A small masked image model, trained from scratch.
Model: 48-pixel images, encoder moe top_k.
Training: soap at rate 0.0031, 14300 steps.
Rows from expert 24 of block 5 of the encoder, named by matrix and row number. Rows with one number belong to one neuron. Each number is 50 + 10 x the weight over its row's rms, rounded and kept within 0 to 99. All counts start at 0. After the name is the row's rms in percent of the matrix's.
# gate: expert gate (encoder.blocks.5.mlp.gate, 64x128x128), inputs 64-127
# up: expert up (encoder.blocks.5.mlp.up, 64x128x128), inputs 64-127
# down: expert down (encoder.blocks.5.mlp.down, 64x128x128, transposed), outputs 64-127
gate.33 153:32 32 40 60 54 44 42 65 59 57 49 33 62 46 49 41 56 54 34 50 51 58 60 32 44 42 41 51 67 64 43 59 57 49 38 37 50 50 66 49 42 30 59 60 48 70 55 64 43 41 42 57 38 62 43 47 56 58 35 44 55 60 44 71
up.33 152:61 62 69 43 46 62 60 33 46 46 57 53 41 61 40 59 44 47 74 46 52 38 49 59 55 50 46 45 46 44 62 47 50 41 69 68 63 50 33 43 54 56 51 49 51 35 52 34 51 51 51 47 53 31 49 54 49 36 64 62 37 47 50 40
down.33 151:43 53 61 39 57 36 36 43 49 50 67 45 51 33 48 59 58 43 43 48 40 37 52 50 43 30 45 47 59 44 64 55 59 47 54 49 41 34 48 62 53 57 56 48 56 61 46 40 56 52 40 42 45 53 65 43 41 39 56 65 55 34 37 34
gate.34 076:74 52 45 58 58 55 60 47 49 44 62 41 32 80 43 49 48 56 41 53 44 55 51 39 50 45 64 28 45 54 46 54 47 52 63 43 64 39 52 48 50 59 43 46 57 46 47 47 53 49 44 42 47 62 52 44 44 38 49 60 52 57 45 60
up.34 068:26 42 64 49 47 54 44 50 39 48 41 68 54 31 60 60 62 46 50 49 55 36 58 60 45 57 47 75 50 46 58 43 48 44 39 48 39 55 53 47 45 37 58 46 28 50 51 65 43 56 60 47 57 56 35 40 58 61 49 47 41 51 59 35
down.34 076:42 60 50 42 56 38 60 59 43 45 59 47 39 45 56 60 50 38 71 53 48 47 40 59 32 26 45 51 50 65 72 55 47 37 40 22 46 35 34 46 53 65 41 59 61 43 57 43 50 57 46 53 58 49 50 31 47 59 39 53 40 49 56 58
gate.35 075:52 52 48 46 51 50 77 42 55 44 41 60 44 35 48 35 33 64 41 55 58 68 41 46 43 47 57 52 69 52 44 63 51 48 73 38 33 56 61 55 50 45 38 70 52 55 36 60 44 67 49 48 35 49 47 46 39 48 49 48 61 58 47 65
up.35 074:55 42 43 51 54 47 49 49 48 50 56 44 40 79 62 51 32 54 48 64 51 66 58 53 60 45 54 48 16 46 65 51 52 45 48 66 67 50 60 48 62 50 62 49 58 46 37 56 62 41 42 51 48 64 53 51 57 52 56 52 40 51 75 39
down.35 075:64 44 49 54 56 61 47 31 57 69 47 53 67 36 45 48 50 63 53 51 55 50 49 63 44 47 43 55 56 47 62 36 55 42 61 61 26 59 48 64 47 50 48 43 46 39 63 69 47 61 52 54 29 53 51 33 47 63 47 66 51 49 53 54
gate.36 081:33 48 33 53 40 45 57 64 39 54 42 49 45 57 48 34 70 51 62 64 47 35 45 53 71 41 30 61 42 47 46 60 50 42 49 39 40 46 38 65 47 30 55 70 51 47 58 40 42 50 53 64 66 58 49 50 66 56 50 42 57 51 35 51
up.36 077:49 58 40 57 51 47 71 54 44 46 52 45 42 50 55 68 40 63 31 55 51 44 56 53 24 48 50 51 53 60 36 42 68 40 46 60 49 41 25 64 51 51 54 49 46 38 49 41 60 42 27 53 52 47 59 49 49 46 48 58 43 50 43 38
down.36 075:50 44 58 53 60 41 59 64 53 55 38 64 60 49 44 53 57 71 46 40 56 61 58 52 36 51 49 38 50 40 43 51 68 46 50 71 48 36 35 33 40 55 71 65 52 67 55 39 57 30 27 53 56 26 53 47 51 58 59 58 45 58 47 62
gate.37 125:46 38 55 46 68 61 43 60 55 68 42 55 79 55 46 39 39 39 60 51 48 51 34 51 59 47 60 50 42 45 64 40 46 65 43 71 44 64 59 46 43 58 44 69 43 45 48 42 50 51 72 44 39 51 21 40 56 66 37 49 53 33 53 45
up.37 114:53 46 38 60 47 51 43 55 41 42 44 46 54 40 44 50 58 40 58 46 43 57 50 52 45 43 51 45 53 58 47 52 44 49 53 39 55 44 19 60 51 67 44 72 38 60 47 42 51 46 42 56 64 54 58 48 40 66 45 51 57 53 34 65
down.37 110:47 59 58 45 61 50 49 38 42 54 41 59 29 42 46 44 58 40 59 56 50 43 42 48 51 43 41 56 43 74 57 46 44 56 66 49 61 59 43 54 55 64 57 37 59 47 58 53 54 62 56 52 42 40 52 46 27 59 60 46 56 47 66 55
gate.38 126:55 63 44 47 46 53 52 32 54 53 56 57 58 50 40 42 46 45 44 45 63 40 45 48 59 55 50 36 60 40 55 57 61 37 55 66 54 67 51 53 55 67 32 59 48 42 36 61 53 45 45 48 46 42 52 45 51 34 57 48 47 41 39 60
up.38 113:45 26 45 58 47 45 55 54 41 46 57 44 44 55 58 50 54 62 38 52 45 63 63 48 60 49 51 55 39 56 40 43 46 56 53 41 33 30 47 46 48 45 67 40 50 70 63 43 50 52 47 60 50 61 50 61 42 70 52 40 55 60 61 35
down.38 132:69 22 49 61 52 66 46 36 48 41 69 59 34 53 47 37 61 56 56 52 44 26 51 60 44 53 47 52 41 48 71 41 50 53 59 53 58 56 70 39 49 62 59 49 49 39 48 61 44 29 53 34 54 41 44 42 29 55 65 57 63 59 56 45
gate.39 078:48 34 44 65 45 71 56 48 44 42 63 54 46 63 56 55 58 46 59 40 53 51 52 54 55 53 44 32 60 45 46 38 51 43 45 48 46 42 62 48 61 33 54 51 48 50 56 67 57 48 66 64 65 35 49 47 61 48 48 59 58 58 48 39
up.39 078:48 57 64 47 47 64 41 65 38 43 53 57 50 43 55 52 58 53 44 39 51 50 44 49 47 62 52 35 61 52 41 48 69 43 47 56 49 47 62 53 61 32 41 41 50 38 60 61 65 44 60 56 50 51 53 44 63 63 52 41 55 53 56 51
down.39 079:43 52 43 53 42 58 43 44 48 50 31 61 70 55 55 45 43 63 53 50 55 35 69 51 69 55 49 35 42 43 59 46 40 62 53 43 48 60 60 54 51 52 57 51 52 39 39 45 49 40 24 40 66 48 50 53 55 40 56 54 41 36 41 45
gate.40 051:47 57 54 56 40 58 52 66 55 32 55 61 43 50 64 65 42 49 49 60 68 56 66 53 46 57 40 63 43 58 41 42 57 51 49 67 33 41 49 66 58 59 47 41 53 70 66 63 48 51 45 43 46 50 54 46 54 49 58 43 40 59 62 40
up.40 054:51 38 56 63 45 46 64 69 43 47 45 38 67 60 48 39 58 45 56 65 67 43 64 51 71 68 53 46 35 29 40 49 42 44 38 46 45 46 29 31 48 59 67 62 43 51 41 30 40 66 64 56 53 37 39 55 58 55 58 42 52 50 44 67
down.40 052:53 54 64 63 49 51 57 60 52 51 51 62 42 65 45 49 45 51 49 41 40 63 57 62 51 46 70 41 29 46 57 52 56 41 47 45 34 34 49 58 50 51 52 52 42 44 44 43 54 32 53 47 39 41 48 36 60 46 51 44 42 66 66 35
gate.41 098:51 36 54 41 60 34 39 40 57 60 73 58 38 37 62 31 54 73 53 42 33 53 55 54 47 31 68 61 38 58 46 31 57 55 57 37 55 47 54 63 55 39 38 63 50 46 66 53 50 51 30 39 38 43 68 44 53 47 52 54 44 51 46 57
up.41 087:59 55 49 64 49 63 70 55 33 33 31 54 60 57 38 61 42 32 49 60 55 44 46 48 51 58 37 39 56 37 59 53 43 53 43 64 42 47 55 37 51 53 62 35 57 52 39 52 46 67 69 45 66 48 29 66 50 45 43 46 42 51 62 30
down.41 098:56 29 47 63 53 51 58 46 55 55 47 38 45 39 48 51 69 50 57 77 48 51 28 51 50 49 37 58 46 49 53 62 62 53 55 43 55 57 50 46 47 56 58 39 49 51 54 45 41 57 51 48 47 44 57 64 40 47 66 56 47 34 20 81
gate.42 093:35 57 44 66 68 61 57 42 48 59 44 50 61 44 48 50 28 35 53 80 49 31 46 53 52 70 45 58 42 48 50 39 46 54 47 47 51 55 34 68 51 51 73 49 52 40 51 54 65 60 39 59 41 59 35 39 55 44 51 53 46 50 50 56
up.42 082:22 54 48 44 60 79 60 37 52 58 60 58 54 67 53 53 51 64 70 53 50 53 42 47 59 52 56 44 42 37 55 53 50 50 36 43 55 71 54 54 45 59 56 42 56 63 42 50 48 51 44 48 47 55 63 47 41 43 53 57 53 54 74 36
down.42 094:42 77 58 37 47 36 40 46 47 37 50 47 45 50 49 43 61 56 45 19 33 58 51 49 44 33 46 35 61 61 60 49 53 30 42 57 62 47 66 74 40 43 65 47 72 44 44 43 52 58 41 58 42 48 58 71 51 48 54 36 59 63 59 63
gate.43 088:53 42 44 45 45 48 44 54 37 50 46 38 50 43 61 56 72 52 35 62 49 50 48 51 41 50 52 54 34 34 60 52 58 55 54 47 46 46 53 38 55 57 35 43 55 58 43 60 55 33 55 46 51 40 58 30 47 32 58 49 42 49 34 71
up.43 086:47 55 49 56 51 60 45 34 41 59 57 37 51 32 58 52 61 40 30 48 51 36 34 51 45 42 53 63 39 47 47 67 69 76 61 57 59 57 40 46 50 52 22 58 59 46 47 60 47 32 45 57 53 43 50 70 56 50 47 57 43 49 64 42
down.43 082:51 79 60 49 43 40 40 41 56 42 46 69 47 53 54 36 38 64 58 59 43 56 57 38 56 55 55 26 43 49 47 41 47 55 42 37 52 60 52 60 57 35 44 45 62 48 51 51 57 58 31 40 54 39 50 40 59 57 47 55 54 53 50 45
gate.44 053:46 36 45 50 58 52 46 64 60 43 49 49 52 56 45 44 49 43 44 39 52 30 44 36 39 44 52 34 39 66 52 59 36 55 56 50 39 45 65 45 39 35 51 68 57 51 49 53 58 51 37 61 55 38 36 62 44 48 63 39 72 60 26 65
up.44 048:52 71 71 46 71 69 67 58 47 42 47 66 34 44 45 57 33 47 36 46 50 45 57 67 52 43 48 42 66 58 64 41 59 50 45 57 70 44 50 63 66 50 43 52 56 55 50 52 56 44 32 38 46 42 57 40 54 38 60 64 26 45 54 59
down.44 052:65 46 52 43 54 57 35 46 56 35 48 65 53 46 42 43 65 68 43 58 56 63 53 58 53 57 44 67 49 60 57 51 41 54 53 52 41 57 54 47 52 46 63 40 54 76 59 36 44 29 39 50 51 77 61 51 31 62 48 49 49 36 51 66
gate.45 092:60 28 49 53 45 35 36 38 61 54 54 38 41 49 44 44 46 58 44 49 66 49 49 51 45 23 69 62 44 47 43 57 46 71 58 55 48 50 42 33 45 65 40 72 64 41 52 51 42 44 56 49 44 35 58 49 43 49 55 50 60 52 59 73
up.45 092:56 31 56 54 35 43 42 41 63 51 48 40 44 45 49 47 27 53 35 42 56 38 39 54 42 33 60 70 47 51 50 61 47 67 57 44 64 53 59 47 46 51 24 72 63 38 63 64 42 52 63 45 42 26 54 45 49 58 49 48 52 49 69 42
down.45 088:47 63 53 44 51 41 41 31 50 67 51 51 41 52 55 47 50 44 47 36 34 55 57 53 43 40 42 46 58 59 38 41 59 55 70 23 52 53 48 29 43 47 48 43 55 40 35 61 50 41 46 34 50 65 51 38 75 43 43 59 58 45 52 35
gate.46 073:31 50 52 52 58 69 49 63 64 55 50 56 58 50 55 43 33 49 56 34 48 32 78 50 45 58 38 47 50 55 63 34 51 39 45 49 51 63 41 45 54 41 64 47 31 57 43 46 56 64 52 41 52 35 32 46 54 37 43 61 36 49 51 67
up.46 079:34 55 42 48 55 48 57 68 49 46 49 54 68 47 49 44 57 47 46 33 40 34 52 61 62 51 64 39 47 34 41 49 48 62 51 49 43 50 58 48 64 61 33 56 43 47 60 39 52 56 55 38 42 50 49 27 46 58 48 43 49 55 60 51
down.46 080:56 53 55 63 63 52 48 58 62 48 45 57 23 53 49 50 66 51 52 52 61 44 53 47 65 46 61 49 45 55 59 64 61 48 39 52 53 56 55 43 39 43 69 24 39 54 38 49 40 48 64 56 34 58 53 44 27 56 61 62 61 56 50 57
gate.47 116:42 48 58 46 53 62 51 66 59 63 40 43 49 51 54 49 67 49 25 52 45 44 52 50 58 56 38 70 36 48 36 42 37 38 65 48 54 51 51 64 58 40 44 58 55 31 58 44 56 57 50 46 48 52 48 57 56 41 58 46 51 54 38 28
up.47 127:57 35 40 53 49 46 55 42 43 48 66 62 51 56 39 37 25 59 66 46 59 62 55 48 56 52 69 53 55 46 58 61 66 52 40 44 45 57 72 46 38 49 44 58 45 45 34 54 39 48 55 55 47 37 52 44 51 62 45 65 59 46 60 63
down.47 120:47 43 47 55 42 45 53 71 50 41 62 43 48 44 41 57 57 41 43 65 50 41 45 52 44 55 41 48 56 42 38 51 49 35 45 39 71 30 48 42 41 62 51 37 67 49 40 44 31 40 56 65 60 55 62 59 62 56 54 48 46 51 51 60
gate.48 097:54 44 66 44 39 46 52 43 46 62 54 46 69 35 68 54 50 49 40 59 52 43 49 39 47 67 47 47 68 59 45 38 44 33 54 59 59 52 66 59 58 23 49 61 43 29 62 46 62 45 65 51 43 37 47 62 67 41 55 60 61 48 64 42
up.48 097:47 61 36 61 56 43 45 65 50 19 47 39 35 67 39 38 56 42 62 49 44 60 52 59 51 43 56 60 42 28 54 52 58 53 40 40 41 48 42 22 55 83 54 54 60 64 51 52 51 61 50 54 43 52 52 42 47 56 38 58 55 50 40 46
down.48 097:52 71 63 48 46 54 70 48 47 50 52 54 44 55 54 44 51 53 60 52 39 51 42 46 49 40 47 48 49 49 48 44 40 56 60 62 55 63 38 56 48 44 62 32 57 32 48 51 65 43 29 55 48 42 51 32 41 52 40 48 56 61 62 37
gate.49 112:33 71 55 57 34 47 45 36 52 68 52 25 48 43 56 64 42 48 42 38 77 60 40 51 63 50 55 44 48 45 57 52 59 52 41 55 40 48 61 33 57 38 42 46 49 50 65 70 55 57 39 49 50 41 45 71 62 62 61 44 69 42 48 57
up.49 106:47 66 60 55 33 51 43 35 47 63 55 25 54 39 57 62 50 42 48 31 63 59 34 52 37 55 54 56 49 46 56 45 51 55 35 51 37 47 47 37 56 31 50 62 60 54 65 60 49 51 37 53 52 49 54 71 60 54 63 52 60 33 50 52
down.49 123:39 39 52 58 53 45 43 59 71 48 30 65 54 51 58 57 36 50 39 65 34 58 59 54 60 42 55 63 40 56 54 51 44 55 54 28 50 59 56 59 55 60 61 69 55 38 49 64 56 60 41 57 36 39 47 58 53 62 50 53 55 63 46 61
gate.50 053:52 31 49 55 50 48 54 62 51 52 56 48 58 50 48 41 55 63 55 52 56 40 43 63 38 54 56 54 58 49 32 34 34 38 45 61 49 60 33 31 60 56 57 46 51 53 47 37 61 41 44 59 68 57 31 44 52 64 55 46 52 49 48 55
up.50 054:60 69 58 58 34 53 60 55 44 44 47 50 33 40 59 66 45 41 38 47 53 66 54 37 38 46 47 47 47 54 48 59 66 50 50 57 46 41 60 81 56 46 55 63 63 56 58 72 39 54 44 48 44 35 56 59 39 22 47 51 53 66 45 40
down.50 052:38 31 56 52 35 47 35 68 62 52 57 64 52 32 45 60 46 49 44 55 41 64 39 42 60 58 52 29 56 39 32 56 57 46 48 55 64 48 67 57 57 42 37 66 54 59 62 65 44 57 42 48 61 28 50 47 56 47 48 45 50 39 40 23
gate.51 097:69 57 58 37 51 63 51 48 44 55 38 52 35 33 75 54 51 56 32 51 52 43 47 50 53 45 59 61 37 41 64 69 57 38 59 50 43 52 55 58 57 46 44 63 56 54 42 47 41 54 69 45 43 39 45 52 54 58 66 52 52 62 66 59
up.51 115:60 41 60 61 65 43 50 56 47 46 58 47 58 78 66 59 47 40 69 46 30 60 44 53 41 48 48 53 39 59 37 39 70 38 34 48 53 35 52 65 56 52 44 40 47 45 46 54 48 34 32 44 57 39 55 53 47 38 39 42 38 32 35 49
down.51 100:61 58 55 58 52 57 47 31 42 54 52 67 43 56 47 47 59 39 52 75 64 43 62 44 58 58 43 54 41 46 56 63 46 60 58 48 47 52 62 43 40 51 61 58 42 53 49 44 53 53 59 56 40 45 50 61 39 46 52 47 58 42 45 58
gate.52 045:40 53 46 43 58 59 54 45 36 54 57 62 49 58 64 62 49 55 48 60 42 65 46 38 56 44 49 56 29 68 61 42 52 38 51 54 61 52 49 74 54 51 67 40 62 35 52 56 59 60 31 55 38 63 48 58 48 37 43 52 77 62 39 43
up.52 044:46 52 52 44 50 56 37 51 50 58 54 54 61 54 39 59 49 43 69 31 41 43 39 51 51 52 33 51 38 48 77 44 41 49 51 58 54 49 33 63 45 52 48 30 42 34 58 44 43 42 41 64 54 76 48 50 58 51 33 54 53 54 30 55
down.52 046:41 33 46 58 36 35 49 61 63 35 53 41 42 65 39 72 40 53 40 55 56 44 73 47 67 52 53 56 42 38 38 68 50 49 41 46 42 32 40 44 48 49 60 63 49 58 40 57 45 41 42 38 60 48 48 47 51 36 52 47 67 62 50 34
gate.53 121:32 49 44 38 44 45 55 46 46 55 44 53 46 48 45 58 56 62 70 49 53 56 35 36 62 50 58 48 67 64 50 54 39 51 56 50 68 60 59 51 41 50 47 60 41 60 50 41 44 53 67 56 26 53 44 64 48 56 52 52 60 54 63 51
up.53 119:62 49 53 54 51 52 43 49 54 51 61 45 55 57 55 38 40 32 30 56 50 50 64 58 40 45 45 55 28 40 49 44 56 51 34 60 36 41 40 51 55 53 47 43 64 42 47 62 52 51 34 49 73 59 58 45 54 42 50 35 44 52 40 47
down.53 132:42 76 56 33 63 69 55 45 37 40 58 56 56 44 52 51 34 48 45 38 67 48 43 44 44 60 46 36 66 30 45 53 58 46 51 56 57 43 33 59 51 46 41 44 53 45 59 41 64 46 30 64 44 40 52 58 43 52 62 54 53 54 55 60
gate.54 080:46 46 63 48 44 50 59 43 47 53 39 61 44 43 56 54 58 57 48 51 39 58 42 42 53 40 51 54 47 46 61 49 60 46 49 40 38 52 59 53 58 39 61 43 37 50 38 73 44 48 40 57 68 39 37 44 55 45 49 70 45 42 30 44
up.54 081:51 39 64 38 43 55 63 42 53 52 56 66 50 61 40 55 70 69 65 54 22 58 54 47 42 37 35 43 52 48 53 56 67 54 53 43 42 42 60 51 57 45 36 52 38 39 38 68 35 41 49 58 54 38 54 39 53 53 51 69 50 44 51 47
down.54 082:53 51 40 44 31 36 49 43 61 49 58 81 39 55 49 32 40 60 57 52 51 57 51 51 56 63 49 65 37 75 52 51 53 44 51 58 54 61 54 61 49 54 35 48 52 66 62 40 57 32 47 37 53 59 48 42 30 55 39 62 67 37 65 46
gate.55 090:31 39 55 45 54 46 57 46 36 34 40 59 49 42 57 42 44 67 54 63 69 37 55 40 45 57 60 37 52 51 62 63 44 38 51 48 45 45 39 57 68 63 46 43 60 51 35 62 52 63 42 49 43 46 44 48 50 38 64 52 61 57 43 44
up.55 084:58 47 58 60 26 47 41 47 61 43 57 39 53 39 56 50 54 42 44 29 61 67 38 46 31 50 33 59 66 28 48 49 46 39 53 61 68 47 44 67 43 46 56 40 49 57 67 55 43 47 48 53 44 55 48 49 58 39 57 46 55 62 51 56
down.55 083:55 37 52 52 40 59 45 38 41 45 42 41 54 36 52 48 37 62 49 71 58 52 39 59 53 63 46 38 52 61 37 54 49 44 56 60 33 54 50 57 49 32 42 35 52 55 63 56 46 63 51 54 51 42 51 45 64 59 48 57 52 48 53 20
gate.56 067:58 34 50 57 35 82 48 31 38 58 58 46 54 39 48 47 53 39 74 56 51 53 57 61 35 48 53 32 31 58 65 36 55 39 57 55 49 42 43 51 45 46 64 45 52 41 50 44 54 39 42 57 53 48 37 54 32 57 55 43 39 43 56 56
up.56 072:53 66 59 52 48 60 37 48 61 55 71 55 49 56 39 47 14 61 41 47 25 48 56 53 49 39 68 56 37 57 42 32 61 63 44 35 77 48 57 50 60 49 47 64 44 53 42 65 40 55 59 42 58 45 42 47 58 42 43 68 49 52 54 65
down.56 071:47 57 57 43 35 51 44 44 42 65 58 45 58 62 39 48 54 61 45 43 67 59 48 56 57 46 53 43 51 39 39 44 40 77 60 74 53 48 65 60 42 53 40 57 44 42 41 47 53 54 63 44 39 62 52 48 60 39 51 35 56 51 51 37
gate.57 140:76 45 32 46 42 46 55 46 33 54 43 38 54 41 50 57 32 30 34 49 43 48 43 59 38 51 45 64 52 46 57 70 54 71 41 38 62 60 58 59 45 39 44 31 49 70 31 61 40 51 54 51 41 52 47 69 44 51 37 55 46 47 46 54
up.57 138:72 44 30 41 39 41 53 47 36 46 48 34 57 49 49 50 40 29 35 52 54 40 44 59 38 50 40 56 60 49 51 70 51 69 43 44 56 59 64 60 52 45 44 38 58 66 31 53 39 46 52 50 42 58 47 67 46 55 32 48 45 52 48 50
down.57 131:40 46 47 58 41 63 58 45 35 60 43 50 46 56 35 45 46 57 48 45 65 52 27 40 57 50 54 54 56 42 53 47 57 42 47 59 51 43 62 42 59 49 31 58 31 51 53 55 56 38 52 52 88 57 43 47 50 70 39 50 29 34 57 42
gate.58 127:44 37 63 50 54 41 45 51 44 41 58 56 54 53 64 36 55 49 61 36 48 61 46 50 35 56 46 36 52 49 50 64 38 42 65 58 53 33 21 51 47 41 56 52 53 48 58 47 38 49 44 38 63 49 49 38 55 51 53 50 57 55 30 55
up.58 129:59 52 41 45 43 58 47 45 46 57 54 52 51 45 38 64 49 42 46 66 55 44 53 52 53 43 46 74 38 60 47 45 67 43 41 38 47 59 71 39 47 47 44 47 42 52 55 54 67 53 66 55 42 49 56 54 54 49 48 37 34 43 65 50
down.58 128:34 55 47 38 47 43 38 59 58 52 54 44 84 59 39 55 60 55 35 52 49 48 62 57 31 57 51 59 60 54 34 64 46 58 62 48 55 51 57 65 55 46 47 63 32 59 54 49 49 53 42 51 50 52 47 30 63 64 26 53 34 51 46 66
gate.59 120:45 51 54 38 37 39 58 67 54 52 47 33 48 37 64 54 46 44 28 46 49 51 53 52 33 35 55 70 52 45 36 41 58 36 54 70 48 59 57 67 54 37 50 49 58 63 50 34 62 52 49 53 38 58 43 49 49 61 63 68 61 45 64 38
up.59 124:69 77 43 59 51 60 26 48 57 44 51 40 36 48 46 40 57 57 55 43 60 52 58 53 61 46 48 48 34 45 44 55 20 68 58 53 59 41 41 40 42 32 47 51 40 41 44 51 43 60 62 44 64 44 48 54 63 40 49 57 67 64 56 50
down.59 117:41 57 43 45 57 64 52 49 53 55 52 38 57 55 43 36 48 38 54 47 35 36 41 48 56 66 56 64 55 42 56 39 63 51 51 47 49 51 29 42 51 49 71 70 48 49 41 44 56 62 39 49 36 49 49 27 58 35 52 51 60 32 60 38
gate.60 101:56 51 41 47 60 40 49 48 45 58 62 47 63 48 58 46 60 53 42 46 37 56 45 32 64 37 52 33 54 57 39 42 32 55 51 53 60 40 43 29 45 48 65 52 52 68 50 47 59 54 43 52 58 56 46 25 50 42 55 45 39 41 45 48
up.60 100:50 55 39 46 56 45 53 53 45 53 63 51 49 47 48 60 55 45 43 40 42 55 48 33 56 41 43 40 58 55 36 41 40 53 42 49 59 42 35 31 48 53 60 60 55 67 46 49 64 52 49 53 52 68 41 33 54 50 49 46 50 45 45 53
down.60 109:66 83 40 69 57 63 54 61 52 57 66 52 43 54 50 53 39 47 55 51 51 40 57 52 47 43 52 49 36 45 41 32 41 45 39 61 43 41 50 45 46 35 45 61 38 46 63 48 72 58 53 47 62 45 48 63 60 49 34 47 46 54 38 73
gate.61 105:39 56 57 40 38 61 53 41 59 70 44 32 61 62 51 54 53 50 21 46 53 52 51 40 43 66 43 61 52 47 45 55 42 38 56 50 42 45 73 29 47 41 64 34 46 51 55 50 43 52 49 45 65 48 43 52 44 44 70 35 31 47 51 42
up.61 106:60 61 40 58 49 63 49 64 45 64 39 56 64 59 33 54 29 60 61 61 31 57 48 36 48 48 60 53 54 58 62 53 58 42 62 61 70 49 55 56 42 64 49 61 47 55 55 39 57 27 48 57 47 55 66 49 40 46 50 37 42 39 42 46
down.61 104:41 46 46 45 52 49 63 58 50 53 64 37 50 36 67 58 45 38 62 62 58 54 58 69 48 40 45 37 45 52 73 60 40 66 63 43 54 36 55 56 41 67 36 57 55 69 40 33 35 51 42 33 60 62 46 75 40 34 49 47 43 28 36 52
gate.62 042:38 35 54 64 61 52 44 65 32 58 41 46 62 64 53 34 36 50 52 47 65 44 38 45 44 76 53 59 47 41 53 47 58 38 44 60 40 57 47 46 60 49 62 28 48 40 43 48 54 52 61 54 59 57 44 44 57 58 61 37 46 56 42 42
up.62 050:28 54 40 39 38 52 61 65 46 55 42 53 54 68 48 63 68 59 35 40 56 51 54 55 54 30 59 48 62 54 54 45 42 65 37 68 58 50 49 65 59 43 41 66 49 45 63 60 50 26 63 53 34 48 57 46 41 52 64 34 29 45 52 55
down.62 047:30 44 46 61 49 56 52 61 54 48 46 27 60 49 37 36 57 49 51 50 70 53 48 42 61 64 45 51 55 55 39 56 46 70 52 41 55 46 52 45 38 49 53 57 46 40 45 58 50 39 45 57 49 49 45 49 78 53 46 36 62 53 35 40
gate.63 038:44 26 55 57 62 47 54 52 41 39 61 59 39 44 42 49 41 46 53 47 51 55 37 57 40 45 60 48 57 46 40 51 61 55 54 51 48 41 46 41 67 57 53 59 55 50 42 43 43 48 36 32 44 52 56 52 53 63 42 48 54 53 51 79
up.63 037:57 54 46 49 75 58 46 47 58 43 40 54 46 46 42 55 40 35 29 63 49 38 49 56 48 28 45 42 48 53 52 34 47 71 45 42 47 54 46 52 51 58 51 55 58 36 40 54 47 58 43 37 39 61 34 51 61 61 68 42 65 38 26 70
down.63 038:49 53 42 50 39 43 40 57 59 58 45 48 46 49 52 52 64 49 49 46 54 50 60 62 66 35 38 57 47 54 65 74 44 27 38 60 45 51 52 72 58 45 66 59 42 52 42 55 36 45 74 56 55 67 54 52 44 46 41 45 46 43 46 58
gate.64 091:58 58 60 62 58 45 59 44 51 65 55 34 50 40 47 62 43 36 87 50 50 49 42 44 37 62 51 40 42 60 68 49 38 56 58 45 45 33 51 59 45 36 48 45 45 39 50 57 56 48 29 55 44 59 33 48 61 51 48 50 62 67 41 43
up.64 089:44 44 42 52 46 50 40 59 54 39 46 61 50 60 49 55 52 63 19 48 54 53 57 52 61 33 51 62 51 50 35 61 63 41 36 52 51 42 56 42 50 57 54 55 60 64 53 46 37 62 77 57 58 41 71 47 48 35 53 41 39 35 56 55
down.64 092:45 53 56 50 52 73 45 57 50 63 43 45 70 45 46 51 34 61 56 48 54 41 31 31 62 62 56 76 63 41 42 64 40 52 55 43 63 46 46 29 32 54 48 48 37 48 55 51 28 39 50 49 51 60 52 58 52 63 40 49 36 43 58 45
gate.65 107:59 34 64 58 65 51 63 31 52 71 47 48 56 33 40 64 28 50 46 45 54 45 54 48 64 67 51 32 40 55 44 49 53 59 48 41 50 54 52 58 62 56 64 47 45 51 52 60 49 43 49 53 59 39 42 68 67 44 38 47 26 59 35 26
up.65 103:52 47 51 50 46 47 42 62 53 50 55 52 54 68 42 25 61 65 51 41 42 44 53 57 44 35 51 65 54 48 74 69 52 42 42 57 45 48 45 50 38 45 47 56 51 54 51 42 41 44 55 46 43 31 67 53 40 57 36 40 40 41 38 58
down.65 102:54 25 52 58 54 48 66 64 30 37 50 55 63 53 48 63 62 35 63 55 27 56 52 53 38 38 42 40 53 60 54 46 40 46 50 45 46 51 75 69 47 43 45 34 59 56 62 35 52 50 57 60 63 51 44 59 44 37 45 52 61 54 37 46
gate.66 101:53 52 25 57 55 65 49 43 25 47 36 42 51 41 53 56 58 44 42 60 46 47 42 48 47 55 56 59 44 43 46 53 60 67 65 33 49 45 57 39 60 47 46 59 42 63 51 62 50 41 44 55 56 54 39 66 57 51 62 36 47 57 48 54
up.66 103:49 49 22 48 55 35 57 54 60 40 48 52 42 46 47 59 66 54 44 31 46 43 60 42 33 64 50 61 42 61 48 40 53 59 61 42 56 55 64 43 55 48 31 56 38 57 47 55 39 67 42 48 62 44 60 55 50 64 55 50 54 46 34 69
down.66 103:51 40 38 55 56 50 43 40 52 32 43 42 77 40 49 58 68 46 51 47 41 61 62 38 43 46 51 45 62 60 37 49 67 54 52 58 34 57 54 63 47 70 57 43 30 38 53 50 67 55 50 54 56 47 48 20 48 43 66 55 55 33 39 52
gate.67 096:49 61 38 68 49 50 66 31 51 56 54 57 59 49 37 51 50 48 64 75 51 55 56 60 56 58 53 52 44 36 47 38 38 54 38 51 50 52 42 60 59 65 56 44 52 54 38 55 54 36 57 47 44 21 38 59 60 62 42 56 53 45 43 72
up.67 099:56 39 66 47 49 54 41 51 55 37 53 55 33 58 49 50 52 42 48 31 53 53 55 33 46 44 36 53 51 64 53 59 62 45 56 45 49 39 68 37 42 50 48 60 55 44 50 44 47 61 43 56 54 84 65 44 37 47 65 51 34 52 53 38
down.67 095:57 58 51 56 44 48 39 43 56 78 49 40 62 50 60 31 36 52 36 36 51 56 77 50 46 58 58 21 61 36 46 32 53 46 46 23 51 41 43 76 57 53 53 48 39 45 51 59 44 46 73 41 30 36 48 55 64 65 46 42 44 55 52 50